{
  "encoder_activation": "relu6",
  "encoder_drop_path": 0.05,
  "encoder_depths": [3, 3, 3, 3],
  "encoder_kernel_size": 5,
  "encoder_stem": "single",
  "fusion": "cross_attention",
  "eps": 1e-08,
  "precondition_frequency": 16,
  "max_precond_dim": 512,
  "adamw_lr_other_params": 0.0012,
  "ema_decay": 0.99,
  "steps": 8300,
  "batch_size": 128,
  "epochs": 5.2,
  "lr_schedule": "cosine"
}
Rows from block 2 of the text decoder, named by matrix and row number. Rows with one number belong to one neuron. Each number is 500 + 40 x the weight over its row's rms, rounded and kept within 0 to 999. All counts start at 0. Numbers have three digits each. After the name is the row's rms in percent of the matrix's.
# fc1: MLP up (decoder.blocks.2.mlp.fc1.weight, 768x128), inputs 0-63
# fc2: MLP down (decoder.blocks.2.mlp.fc2.weight, 128x768, transposed), outputs 0-63
fc1.511 090:523548538480513514566439504458529550501479486437475554481514431510531514410555503497482565473513487471559545480466480488490576470485459519576475453489523478516462489489482482475510447443490539
fc1.512 095:575514544448502491471505492530508489519543423517550533518482511483465525515476498529480433593494542469527500486524520511517513556460553532502479468469517450469498446423534559504530516505566577
fc1.513 102:421543495466470487571515545563499509522541472523455513500543463441495513505475504576561496491488542471552452455496492509521463469461404537446539524473489511538562499472468495591491506521536488
fc1.514 094:460494440483509465441455545482493522609470534486493456450499508477547508532453497493419503559593497504468555518477514536566558538541492545510483512492487511446488566474459511519483470511409542
fc1.515 102:508462494543519529508503580469525476546527493515456467514468541547527528467500523477599492456499482580494452460530449510518535476542492550532510488527443464523514543536532487487508515477503390
fc1.516 100:520526466487477434484539477482505524472592520480574537522507485525524536565541487563445469542575500580444503474513543512450539546534523527505516507500484528505500461528534524476460565496436556
fc1.517 099:421526509487514474501555515521464486439479442530494578508490508523485525434486551588465551461563503474461491461472498496509426547502473472442473611488466537501534531493454492525531514589496465
fc1.518 098:517458506521482539465454494549548537491454542512514545529567503603523493474478518475466453603503572513513520512516479508502459515441479464506586538490437445535523518402470499526461529488544506
fc1.519 113:505531573486540421497489452489404492547513478488547568469462455526556545445501459492531491539474559495477520435460549483524516516471476492432557525530550462536538523500448489522536421527491459
fc1.520 098:544439569462476481531494524441484472501454482509530545517548478458525544484400447515547500518450464524441580510495501554462510465503492510583473485525556564487521500510483496582470488440493467
fc1.521 096:556472496533478558492513572456444544531539536560508501557470501474510493482464447571524501538522458465526505497497497518449496497513521531514461518538472586526519525480518461492503519541498521
fc1.522 105:610529543493483478540489568468522532519427469522480501520513543504515507567545486547556550509466468539528545536536394553514542502440492588504527537538510418459557515490451505502581542534489496
fc1.523 094:445483487468487489506475596528568497502517485569542521459416523515405518498446569491531583459501530539491557578529406482567552520504515485507445505463479514494530535540485537490478551534497492
fc1.524 103:512566495466543488516509516480540575544452492485550503516530502467470488438529492520471499424511455476578399452518569611464604516490440455614524444490537437544496502500514512536479516539570518
fc1.525 100:510513510475489442491513527485521504504531464523506534506463489481504532501464568479448408526414508452468599573523563521525438503469424526515483515502495486492520503473566371463522482504501573
fc1.526 096:457529442489443573583457474440513493515508465449523520502513393446517541507465489485559506466543466476532563562517542466535480506488515417441487462558490543518477528525471503528559580489514523
fc1.527 101:511494532520573509489579499418542486428505574496518532494528500518464472539513513500518564472458443504551562504430433462410471500527460502564594522569525511545552544464478492483489424456614549
fc1.528 098:491542553492510537477464439429520469454555511538573540435509526516521488525560488539521522623540493482530548501444528524482493461528526481487493542502562493490515501565547470520575446509508513
fc1.529 097:524514594471503478506476581441518537504451475534553487448501445480493473464480460536498499595500467551476489480498535516417512527438472548506490529563538455510509495459520494524464450471530461
fc1.530 090:427492519543499520534519418510541512486456514537503534541419548476590453502459469496453522558481447450504488529454481461505531473490513563576527446501563457451521588487465484540562487561484468
fc1.531 097:479544423498525540498536483536473441487511563497475585414504506503477480473451524497566581518541524472519502434485484536504545514489490533550554563539448462481536510435563477490442482553461533
fc1.532 103:515490490469564557473496515530530473504498509479564490536500492498462490458517526560428450532504543467488535520442514482464543519527552557518440542544534515446543484498469422464564538453519515
fc1.533 102:527510436513505479436525466507495505503528533514544489504477562519547501424482511496547469497510565503442503488474438417529533563445466518514467508517535456514474550457411443526499555456497539
fc1.534 101:490534535513474571515518507531489538483597498406456514525486424500490517492556452506528433503535511499503486571497527504559453424452523538503553426457521572470508506440439450532425518525525465
fc1.535 101:482513488432508463481594530515442532501490529562508540574534433550472531493526470430414498503470505478468486518478445482530477500474487486505494572490542603470509542504494464543492521487478529
fc1.536 103:520550527508544446479465466466508529544492518491479478497523499473591538482468544470528448492467511503492529497482539483427598470540523470509511514492543498477466542490517480514519522577515559
fc1.537 098:560410546489459481499535415449475487488541461454465550556444493511509496449518563523539489482564506549496500512432439501497533488465474533519535476514470512544498475540506469496578537563526502
fc1.538 101:458526467483506460521547416523547466459505508523568494514548583496497539468558530497526488502487469503487568569511490522588466469451493573483472523568521496389499519439430499511461527425483567
fc1.539 106:437494466462467555440511505503436484552498514460514515505523410488441455524552496496495510532545489433524590490455482506517557471555476544462422489600541538487567462478517466511539439519522454
fc1.540 092:488483591484506506476590493499443491547517457547520570458509569438487560441500517483573567474502417504504521474531484554474550488499504521528572528538460446523439521503503482569515456485459553
fc1.541 090:460495447483507443514413465476463530482547442580524497545486504573517502430473453462489500573514487465544450525575527482487432533503500522533542503547427513562489470467457507570506475524452468
fc1.542 091:535489487552518497526486570446492516518483521484585499458509519513468476472583474490505525568533466470503455467464443511510492545540487552507523477512469436492465499544485483508470463471453526
fc1.543 099:468523506502545515430493520517556504536466466495552501500515566518540451521476468474561532572457588516530453463422510495501448571469512570465559524556491475559488529494538480522563481560510510
fc1.544 099:523487517518552495544492470474525526524532494484505493534464457468478545413470474548540558458541546552493488503399512496510579506481433503581590556517542517456515444515517443496549571571524484
fc1.545 099:487502500541487467460554485472526472473545480566488459489533504496464540457457425606467462457568516528453576480554545499501518534542492491522470505482522535489506499454471487446498578584557494
fc1.546 102:476547518501528482515530487475522478501535551470505540466460455524603479489492449530477497460471474416479523550459497471457531522431453536500539471435530497514508565480514471548431514538505445
fc1.547 103:514517472478516432572461557419502470498523535542484550474501474490524531558471446524504547505496452497548554501593447445529485503505485577509562547427512460502480508570556490522484526475549447
fc1.548 101:528519484539512529519442534541554410501438476527585526507583559515534455479461450561467578459528597529473555507444525546485532464476500543490569511551498524558493505518504528442509526512515538
fc1.549 098:427507483527569514501582465489504483517493598487538529558500427503483563493451534471559469544517544511484462462560427469517573485550536493484512459489477500560493519456527538493532440577528509
fc1.550 099:490497569445505547462528539486508504501539546459484544516508512515511493446470466514514565499511466544434492467494500455497457528582483436571473546435532437619404522370542511499532523564497506
fc1.551 102:439568525512516487433466479475495465504496504546496518507504521465410477429566461502512424500503527578529472472506569503516477496513500560420489475537446474505493483538491536529478470515580533
fc1.552 097:524462539482593538475498551469510497473482488524477505505534573463520500443536539436451404461499471520509528498452483515464418482496422501487507557489548513560432512568549501496516481546526438
fc1.553 097:532472487498556480570527502540495534499491521577587555514492459524486510470506479560490466546559375502523515470559492501514528567536489530504502491512494448571527496522465474570458498434532508
fc1.554 110:519467450412517486458507493486514436481459522514486527565574473540465552501503525505472487489448525506473592457504534565527453453528501588477527499520504496530541518552450446516554570536529533
fc1.555 102:511535512525552581453469543457491522461595503474503542543492442553486516488464565522490521517541513470451490571431470455467522540546513497454471494500481446430487549477472432448481483586495531
fc1.556 092:417472553494488570529463454549495491482551505517495561495489439505492533522467467496514446437498575500433508485581489575503522526444436472544483513443497551425575460544492434521511580521474507
fc2.511 087:445478498466568510495518420502439465558502518488476453526499433542539469546494491492455468452496481534512552512475561410530512502517509454497461496472595441503553553549483480509443477431498524
fc2.512 090:510411454499556514572511567447510521509513460428499536478558473437505503544513470467516426504476524512468429507512512487493520519569440481440504516470525522481456502433511539480462510425491546
fc2.513 100:534562445503442508535439464526528440517477501549514493513525509506554532470586448458471515529410472542520499493439421564476510523546517484469486440445454474507471568497468470500508479456522554
fc2.514 091:478403552545530535548487490550537520456572437534507432494507572480537521527521514516538519528428506553490540456559532488537456442451524456495560449459540546509552463525505565486491446459469525
fc2.515 099:476479538484501556517525516519497504531477493573381495478498565508500557475546445475523418501470509484462431474512563460518491603518517502521456491545512441509499495497474510517539487506512489
fc2.516 100:542457529449520490512535515520520478472523531543503544506537445527419504440499485465499497436505493478499492561518507523503503528537501457503502500510429515527432531548516615578549484522529506
fc2.517 100:557457444523573471503501539491501491503512523473495451572531508402530512546439542519486454483545546582513482486465496513546529492499527421420502541498516517498442462546426494560458534528555535
fc2.518 098:522545487480467532532520500615461405510476433472483491539465472456464510459499563545494544513455499494509493488523512550509529475478499480438430541487499461559516427465497449435454441510432452
fc2.519 120:496560423432587497482492493440513503481478429464512555495533569412464466478469545554467555464416524509459496519474510537544558442519523483510542487434482358546518556536475464503521498510509509
fc2.520 098:490442483489486549478506451550509517600508480535482446501526513502479515485519539589504501487558461474550504458516471471553459510513480505454475433521519450442591525519537537501476521480502415
fc2.521 087:498546572583594530557474503534488444481474512470492491485515535482526422531480495464510427513540549453465482537558523507604519533453537562497535490507486526535515515484499519492469474529492460
fc2.522 107:473614556527481550570525460377476512454504478445572493528519464550505457543524446469502488480444531524484540494518488546548582500465501430486465499459485467472446539495476519472516442503521498
fc2.523 085:450427497544507484526544563514500502434466430513499469460527516553434486475477517469562447499554489456448494466591551450478426469478490467466466480516529471413473450520450482464500550542457544
fc2.524 106:549524519420509490457545492387531551501491519542466497455505503566520463523478433439537513496436471563475463531517446490496493488519536553511447485512502548437482474498453526524530505556514496
fc2.525 102:534511535508495559509457502433504498498540515520558477438539518403486517521513441467516493466556576544507380520463451476516520534506507549496530509513518533551559536500483511522551425505469483
fc2.526 104:503591499538573475467438491488522521486443473482511486532513537479443461475483583486508525552541512487519482521495444520579457517481509537516493487512529541502494506490493451541470536443470441
fc2.527 092:472489488504429565555489562465449503443501532550507542496464500547507524478501475475529457489481406568505556504453504512482428549471544492494421542521452558458516549541615549518483491494525450
fc2.528 083:545483464533542487524510491474523546545506474451496559569521538386524529486525502532561451490485494496487479545519489452467496592470487572562577537562443461479505520477535521545500515538455475
fc2.529 097:455495497468483535508524417441582560544493400420485490415516537444521529467500533530488495518496524513525521480504546461571432535488536422414500473501503505475540465513484554508494471518459446
fc2.530 090:446511489546572523473462467465522563524429438491489518467474506493521524472454590551468465533527523452452422508499479424489543477538528540497401456512587529499517512520505439494527460479568535
fc2.531 096:467524570493492456471524533516568454483498477492498492475494498461457480458535403497455496479527454562570471555528543523490525541532521518446546438479485465485471608510515452490417437467508532
fc2.532 101:565492495473620513488498469464517399487563523544482499459501497426515571519494562519569510547507471569548479475455519416469588515570488502493539452551491439464468521486451552465535433547500500
fc2.533 102:484501523502568484521560490458502544560496520497476451434485553496438520455588467539429490490463499544495527517523514524500523541433479502457610512521443544444450387477529515504546514501551528
fc2.534 106:539590450508547400489507500511545479507481510494496481523471570427458454455507493450522528490492546513471529436515396518478492523460467496470468476538492482505485539494538487455538467420479517
fc2.535 102:482514496518517523485494494478597603562524516551437522530555545524520512533587506485407513532504488531498536475560463509523451486508473554458544447459518447493543531481447495468482560542479421
fc2.536 101:424530490449538451479527446497568521401497545593461517442509436499464515616503504405464493522467478550494534548422514433504516427530493489494557526508477471526521512454450523519447504494581450
fc2.537 098:455432525528412492571478479506473508515507529493421443527469477480543584496482471480449500504449474571516442523536563516521516487512512462423501547542542437522489551502505469516450545482473497
fc2.538 091:490449489540450452470435528589478542531517528501480501436499470542524484494519524454500432559447494438508517514546516526499493495495491480530486422450501481578472508556504463527485601511489487
fc2.539 105:556449531491506496517507567479443514442492491501533503516496510561521510519532474448447483505459502441509466429472517437524537464491482479507510576429513508440540520417515524496518574455562530
fc2.540 093:459451528553486492588564485502519518508542467475415472584444494523484553475517535554519529553489535508484508520547563505505525525483536446411565529533505545527518471440563501461494420545503408
fc2.541 099:416493495478518509523496555503491523508485573497486441498487474451455497524463598452541492518465398545538460420502502549450457495454524510435487492523527492486467469554499428425521462486545483
fc2.542 088:490560472503490390514534432490565490479481503438487554480477464437495513587603532496517471486462433510486480504482478544416573473456506529538516444506555543536521522495487495469556496468497544
fc2.543 100:488446443498529560457461501528509442474474501439567481484478518481536504552518494542575522461506511575510496511538561511497539582520536419485508485467444517529524552433482508606473541473508485
fc2.544 091:549458529426478592507508403495556495494420530452468467423523493411509548578560477498496465563465501508498433500547433553465489567527517452490533476530486387550471520494499459469447470450487479
fc2.545 097:481435528491492506464519501481568501514573502548572456504479546487546431523559484460536466522441547497472506522520546529480486541411492545422487502512498430467483521448523472523446493461458480
fc2.546 100:415521478490497458556443487541490561539509469436488551483523485500520440488481492554518501491504471484564374482537510496526418616512513512503436575515521528454501535529512499473527512465536561
fc2.547 101:505535541508464494426425480422451484527426482493548526529466421488523471514444523536451514488523507481602413410510531419559500521520511451552529527509541490542507541503475500488441534480550472
fc2.548 099:394498456488475511461492454544486514566533490564384538472476531474559480549478471551466501458472570433484451485480494415500472488501440482516491538457479433587481486527441538465465523543431454
fc2.549 090:518483488520423497514491477539434537558480526540507477482538479421548529499517527534516507470487466412449537533545473552490486466441537472487570485515427557434530513510481526531525507538508468
fc2.550 109:469559549532420506476514548552492552461511469452517473558395453467451477461490467553443454452472423446462456531536460540502467520488491462510536500523483555504498512478526496501486561425472458
fc2.551 118:537557463482558530520441536438501502573503555461540535458441471407458464455501498489523505561562485474533526499556521525525539516488461501452468508561519462528487527425507528450449511497508414
fc2.552 094:507539482552585464468483455519582485413486531526589538510511457539436552516546491481536488541524486483414476454467464490468467460504563503479543490504469424538469536505587512552475478496460501
fc2.553 096:492514551469509455457490575506591528511533518448489445440526543436530568460464547485489550471469520461517432497481449443442558516480478466480449504502466517547498492500442552425501477477524465
fc2.554 110:580484500466458481461493466486556502501523557514445514551490482518471488613549515474521501487490481490519565488452538496524503496478504602374488403498461527504518542488497516474417445456502491
fc2.555 108:522541482504592553481429559513452496457448480475544496596463488524520500535502439481529528570501423448463453515461595497473524500540497405459491524412516444546521480469562475495451437495510495
fc2.556 089:506532491518481430559420518533596509481450494487524465516457503553559507471531484546487551531515487488458477532486472522553422527524534571424527495487530449523490576427511573495542434493527503