Rows from block 9 of the image encoder of a small image captioner, named by matrix and row number. Rows with one number belong to one channel. Each number is 128 + 32 x the weight over its row's rms, rounded and kept within 0 to 255. All counts start at 0. Numbers have three digits each.
After each channel's rows are labels from the 100 images, of 14976, where the channel reaches its highest value: "responds to" is what is common among them. Only what is clearly more common there than usual is listed. The data: photos with spoken descriptions (Open Images, Localized Narratives). In brackets: how many of the 100, against the usual share in percent.
# convs0: expand pointwise conv (encoder.blocks.9.convs.0.weight, 384x96x1x1), inputs 0-95
# convs1: depthwise 5x5 conv, stride 2 (encoder.blocks.9.convs.1.weight, 384x1x5x5, trained with AdamW), a 5x5 kernel
# convs2: project pointwise conv (encoder.blocks.9.convs.2.weight, 192x384x1x1, transposed), outputs 0-191

convs0.75:133105156144159114161101165080125134164120069146118113085136119183091130160139072141139120147151149136116144078081084167108208142088129117118174102084157119129150116125094191140127149140162104165163096123112132134080070154117137162112099097145116097115049142148098129238123107135071086124
convs1.75:158158147123098155135133098094062061140180094109070129155102102137106137110
convs2.75:123119116098104130126135129104141153139116127071153155079091104119118094184127136152144120146087159036148130139123152132130166147136151135144123147103103143106073110171101106132104105146176181085114098144160193162159104208200126144150180080165114198146117155155111219109175125098132179102070153149139123098134125135114090156124213119104089167131146103168048114152078141094141182179126141162162127098119125202103155089109152153204172144151105079127156131169137108087085097146152148130152164104117122141131113083143140161095104181078162165127094092138106165090149117109093127106
responds to: text has "white" (30 vs 11.6)

convs0.237:099122131113148154125218111080114147111143143154088164098098141130122075127101103089093187178130180129172056082149094132116067132124076052095139122098109134143150090096065133083076137132092114064152168142177175124089092137136088123106083116157122174145114130100128137143132153143136122126
convs1.237:061063097106120060057108116128123117108111115121118098101104133122100113102
convs2.237:150173144124126145152077139061065108080115153169177086165180133102061143074118090118153128169175125185104161154163154170068119163146114087123109129128153113131153133134183187158073170154132147091139127164141105090197099098133058138182129082145138129098119132126120149089141130141167104096140077049167201110096121172113159085121149119159138109114200119136092163132101118096074150094142069119137132113137132074174111203154074137151146071096125122112149153091132122139162104118147113134159134152061079117109143149118107087107123108164152120125116073131154133136165168184164135144
responds to: text has "trees" (63 vs 27.8); text has "sky" (59 vs 25); text has "grass" (37 vs 9.9); text has "plants" (32 vs 10.5)

convs0.284:112192167114144128115174100100123101155166098081162171110112129061074182172173056137126129143094141118124082156139167114165172170077073119122083115123115053134131169139132060116117161112125121135109129108143061139114055115164076097119168150113104143113120129099092104149140123119167155117
convs1.284:093073093102109082050099116137105112108119113120111114101065106103113087129
convs2.284:093124112103142091128171137125103101085130193123038087123190171142136116141157136162117105119100079104145189147142158121115146096140156153158116157138122141121115154147176147089084135114145168120100133093089188141177151118154084123081184154148108119145130172127119134091140154188121196093144145129149168133062133195179107125110035150146131109077106130084070131097088205084113078087157133140163091090075155125107054124124114135149084040128133138089115167178103122114127139100149112116181117112145098152204159098107141090143152123135100148122169154102102170093123148111106130106
responds to: text has "white" (32 vs 11.6); text has "black" (31 vs 9.4)

convs0.290:152119123139189124147125132162121152078172152099133161096151136141193116099112187136182057077096096155139141104111146107086125096101079127104134128134185128141156168160102172149177105173157070164121185150170136127083139106113138079151195074105131105114106180074149163148120121159089113111
convs1.290:074096099090090081069115082095131123140115104118132108129111148166175178149
convs2.290:105138133104110116117123153129139135152134168110155132118134132052049096166128146129160170165149124151161152116180124083139075044152074158112089103139107176175172159149123117133102150097085171117195081125129131142099130162124079132129142132182085097151111122106137148129117074123115098107125112153168142111081171164183136247113090146147111150077083105117153152145084134127155171209091059148142133121150071125147127138133113155135143168082131133142182126137071183160109134156124118077119149154135093091154110122129157113150153164142132203156080171139157150108202146190122090113
responds to: text has "food" (34 vs 3); text has "plate" (32 vs 2)

convs0.177:148091211132125146126160112166129157140139067128124110161166169103188109091135108134159074137096097184141171159101136075170110186108091151118068131131101139143161065147122080110073139159141065165137169169119115128125135117071073131132112163096104119154120087147099150069182117120133124099
convs1.177:070071105097124093094096092155158158141120096153141132141074173151148157092
convs2.177:100125099119157167117107087121133141120042069124117091137120138158149108138069135055086122113088125137124192117106137138152099088125148131119098068129095117123166088075133100077122090064129067118165143135106138160066101169091070159107144154103109133158194139179165137074153098108088098078173082154106159103107157115049135093104122147195101155113112115129109119079132204174122091137054144136114093145208155156152099088125149134130153145141102152135098112084144125150121125200077140094111114100102087169116148106126168102142144150121090143185178085140167149140133157100127155116
responds to: text has "food" (46 vs 3); text has "plate" (32 vs 2)

convs0.123:125089141111075110073121207116077117081081097164148136081150127108144145178124078111167094152101121102120155122131143197168128118115113093151127177078102099107083103054140164099092133145132099149083142108102099095186119119120150136165141108115166089175121157123150101114105111050102091082
convs1.123:084094124127097061090114105115118121146144139085114151135150075125177153199
convs2.123:128135066111138146085167169122121186099143118129121114102097174169139147099132126074141113116189110173177157144122146198162157118185119133057077098159167173138185135091154100143103231160103086193138093163104142124118107139110133135101169058074106145108162117114071118135081122159127167197150060079127116156091054129186100082119106104107114108115154135123180135080112160144108158148128115153128134121159120137094128151156104155123152122120118163119084139134164110131117157131140146191110061112100065127158080134086171102140148136152139143183216126119150120126120155150095104113
responds to: text has "grass" (46 vs 9.9); text has "plants" (29 vs 10.5)

convs0.97:076124120101143100106187086149175138141074089099119157145127127076045157147148134127132124155094107124138138149134124113191176170121070162107124165110103089139099231190126099151115118141186100129140115090197127105107089143126145127080133118129183109119187150104093156133169146165130146126
convs1.97:114139119161124140141141125099142142130148105166152148161061165151146182037
convs2.97:102133096167110117075056139169166172091139106110146189117150140144146173109079152117161136131136192130052118117117059150102093144143087051125142155138135139105137135103093093119146151119144089157116149124092139035108095093108109187099139132203061133119056073141118123149130081092148160136168125148137168106135094109131116095165181125127106176160123139121183144084148113101132109086194108134134138182132139102195133104138170144127072126210198179101098155111100115114122157141132135146091105160155105116097190165108132129160119116114110127100148163102139129142076173154063148137
responds to: text has "food" (26 vs 3)

convs0.46:100157087058123084099193121162125124192122137093135081112085140087109156136066125143123165101102082132155070131113168181129150127128194125111130137109130219094124106052103104103138156122170137107099145102105137104166116145179154133123089036097086148120123141091118150148130120106143130125
convs1.46:112119148171172103136188193177123104097091119104123103121139074110098089131
convs2.46:071162145102164139145137054127174128089156167050111116090103110153091124143086106132117118103094102039138140143125050160088140113153147159096221161163135178142158181121062058139170102083146151147125143107089131160101137119111110143205102111115120133094150152138151134154106147113115184122114089116106113176105086136090112131139138141108158123117132101173127085083144159107064125092196137094090159137125176089142132035141169102098127125131180137149110122152146120065137095134156144126132102083117107121133157124115134074114108108077180077157059105109134150097127177151150101102
responds to: text has "trees" (79 vs 27.8); text has "sky" (76 vs 25); text has "grass" (33 vs 9.9); text has "plants" (33 vs 10.5)

convs0.233:157121119139136191094100161187107086172107147189108176115164110127116106150110216160175054104141104146136152092137129121150131148132108134101145152168103120138125121129100065160119125149158121094154179106175185175104109177166087092139134133157179127146160114081187071123130099098168145098
convs1.233:118139099125173121134105165156115134150159192151168137121135186177156090068
convs2.233:143177100076120167151103088119134150098158172117185127116092155105117174159187134140104144092147059130143128101163159145217145062119115117099124111139111071112121128147105126174124159126139192133122121136126148182161161115095095094124167119173170079086075108131107133143121107099117080118122142127109127075143138156109111062135144139108105143137125136170158125121125120137165147151164185148093073138160078060120107104102108127097125134115089140192147172204181121155174184147161108094113144146086113111168189144051177162173114123128140175204065088123086132150104159123126188101
responds to: text has "food" (43 vs 3); text has "plate" (41 vs 2); text has "which" (28 vs 10)

convs0.155:128197159213136121194167200084129123157155193092156202141121087166099146106122159146106127135149135135151134124140148115096109120117073101198129102124087125107099097128104119089141106130103141103217175117141127133137075098159105096110125129070166151175127149107094153134119118106170139094
convs1.155:110106062095142116132101127178172155107111207141136128113164102084146145094
convs2.155:127183117149179102156078149092107122133094100076103089133081122134148176083120102191110149192107114109150121160168079189174092177116136121110150156138123143087146084160146126133221140113095132125073147116136112089107154142118044145134175135057131113098116099157056178133150105147103154089166107217109108110130100101094087131120126131114174116156111145187088088155156118108111108172115137126153157157118125111164159075077157116141146091129156187096058114151083126147140144118131094152074128135116152073105126158143163120194113148132165153129164147147159151151177104090104082072
responds to: text has "grass" (40 vs 9.9)

convs0.49:115135163145089127127107105127106104060165159115158061158102122163129171164100126133167100105149124109160192093095083114137101095131144139096157129159153077120118152192094147174061148151231104179128194147124110129113114151146073128134171174131131108154118165136063109158089138148133104120
convs1.49:159143176186212141090132114118124119128124107137120109132114073090102109183
convs2.49:159165111146120143153154207100058135104114143179092167145129102155120184100111119111106040122154052108146110092182160130151090122130109090138175128114137165143152116170117177062138110116159108141107087162122133125131133164160198121145130162121075177132168151129166085108135120169184195113122193129099121122152107109153166122131158164204099089158108129114117164190215194094105117151151085112121128132140147103121139143086129120096155085107126100124187122106110165163133130098149099120152128115118083099129162158123122108151176074097118104188145169106119159140142105044109197123
responds to: text has "food" (27 vs 3)

convs0.100:164160142096122146111122111173104143186086104113095110094172097111168154173176106135194156112147115158160156177116142137088137154157150094160192131122118072144073118125142148171091114059116075124085093125159171092171141133142152153113197059110076115134114072132134159158121122110092122087
convs1.100:055104117166164045067093124150087131135139139116101127123122108134120114099
convs2.100:116139126138072136115170119116158098114125166154107099129122095123106142129115118171108128100055147115140104079172089137135083178181110151161132094213078131097149099125080171120084103119145151136105095155154100119176045108142157136133109121186164112143159119170144146121115122184131138089132097111074136143127063153113118122128096141127150175131074153072152148166165133069128165177094096116093181181157131093168159115207095114086086156096132052138101113080111130090125125176116091097101087068133127136156109142181167158108144130107133189167125173093164089130083099187181126160
responds to: text has "trees" (72 vs 27.8); text has "sky" (58 vs 25); text has "buildings" (28 vs 11.2); text has "road" (27 vs 8.2)

convs0.360:130128143138125174104082079183129117087094118166123124138098107073125174110101146106099151172135136114139074140078131094143110127094094127196110129038101153208102126182141122124080140090126101078147140106121193085167115130123145178198144092100161127105091130112173137163115120155183126123
convs1.360:113122105096087073087081077127172129125124131111128100093089140148151133052
convs2.360:148160148111140133146111108184138173196114080162141145165179151120150066101153104029098154131125129117080101094097118141102062144104165067140086118147079091090135147112117130212193060126110139095147104107079106126110125134139159118113093132129065125133131131139100115156075152146062118163130130102117144151109173145106157090101122157121139141135132103126147123117049150110174112113133077146150164141116122063161136114121123081060178117128120158116139111128159179130158119204192160113126166126106122111108092158124153123145137168171210078068105087152180101139113128111134093194
responds to: text has "trees" (72 vs 27.8); text has "sky" (71 vs 25); text has "water" (33 vs 8); text has "buildings" (27 vs 11.2)

convs0.130:074160137151107129117134156178123127121161116144106101101172138134105209089104133145156168201096118116132127169137132099194121112098093102113088103141076121120132175175154184133135078089198074105091102126107160149146138154180108179141148087081131143170123170140102083121167129184181128112
convs1.130:086075157134165091091130132153099083155119172112092162108137081115171144173
convs2.130:166111178113138110104123081165114119188115101104141157105121102087118098128103189117126154113121152144094191138145109093060075163126063158154052115086126089129179106167143112143099153088093117186135148136098125068146107126093136118136119193143099100134123144184120144140106127151104126105056116134143164171133089133099113110065116139162105100082123174151103160095113064118127051142127127116100177125150131119208180230141076081155110180161130116180103153098103183168134129139123151162100080165110117194118097164143090094153115095153104147115115133151134119167126083150136087165
responds to: text has "grass" (49 vs 9.9); text has "ground" (30 vs 7.8)

convs0.373:072178156163105120151154148146118127158127093157069101089128082137136140125086117141102152123109119096124126129153116173129115158209145158172108187183166102072114090083077167185097117126116090151123135148085137121099118084162100133052063112167149137121130161106132115071166127154064154102
convs1.373:153132170076130166139124085085156163089086086158145140120095069083131119116
convs2.373:138193142166068138088121179125091146057130152255097099110154141151123140115140129100182105119181159174144155136140087083076100118100114138101121114099157073172150138174089131198124173130145154101161158171123152158122100159139189131132176108153119076119064138185107142193131131167089063158096141141118078130108091100113051113184134060149123114132121146129169102106114098136133142065116139132121088108129109133177137150173093163167135153159092136073142127116164108132136145040128111140107150087122142149122121122147099182106133154098130125171133111122155146149101100131092082137
responds to: text has "grass" (39 vs 9.9)

convs0.241:095153173146126118170100158130178030163170125140149140119152125135137134152154155177128159153116103085107139112115145152168163127106127152132161151175134109103154097153112084049090104102119134111148136110077201130130154132120132041157141114143148084143087188112116087057155134145177126063
convs1.241:113090132126146130072141127147094090129106120103109123134139071075178167203
convs2.241:120125166180169087117112203111113117135103124110118147164092072125112132126089158132097091147106107151107099083128031124125127120186129126126152125161083088102100065137124149178158072127116140201139086121079160124139129150129088168106165123116126170158137195134101116157148116129153152119101138136126138084135157101124166208128152093145129129125129087136167098135172138137098255162058126109111119143109199128145127135138162140085128141172107124122135147119106151089094159130149141135081159126117147155089104112173107162065079149098166231069108119126132138139142049122087166108
responds to: text has "grass" (61 vs 9.9); text has "trees" (61 vs 27.8); text has "ground" (33 vs 7.8)

convs0.94:115150151147208100134117164097179094127170089145107183123101096167050111112067167138112146126195161163083160122114101096166168153152125092104183186151116169170135107056133184157115112132095141109134140133138196138147121147085119132155089116181120100158110143141167123136132109121084138097
convs1.94:100068087118157072077123091140118130138145094152143142131071164147148159080
convs2.94:181061174106139047106098115158125095122071141111138188094118175082143108156119131166103157145174083182019124109114117125197100148118151116220150141154118138098139093119137189102129130096135116182131119120116109158128116119177102120178185108112159107146062172117096123131087148160143140126133160109113152152116165099126155153098090109133170145113157122047115125097086106115087128131089125120134160142135109130109077103125154134111092091083095083053124073111111094041090109159106144140099150133113187130079094147127105161181090154097093145157097125161132171085110140107134142122
responds to: text has "white" (45 vs 11.6); text has "black" (42 vs 9.4)

convs0.54:092133151179114168154132144151118144136081145127145155091162095141088110121127156160136110103095077132114105157097056127118145144160104115137091111120093053163128091096139052096120115121181144130183141156149203073063103142158149132110145141181103144118167155081225099130139096140111092123
convs1.54:138115132123164150117154149206097098134131096157110106092111196194131102146
convs2.54:151166138144112164137183188185138140065160118092132105092095148111150154124158118188099114123120129179129097165127174115181090098112139110150108102133105182091178164182099072107182093102226118133110172100133080131122118118178090118097142154111142129136106123122153120112121112076144075088104154036142085109111106142203065107153135136129102127141123128083124183162110147131122056109125116145175097127139114102134143191132117094133137121099111096181133155152118108146183151135132170070124133063171103094179133165122166105170117152078092094206094117113161116095110089174121132109
responds to: text has "food" (48 vs 3); text has "plate" (42 vs 2)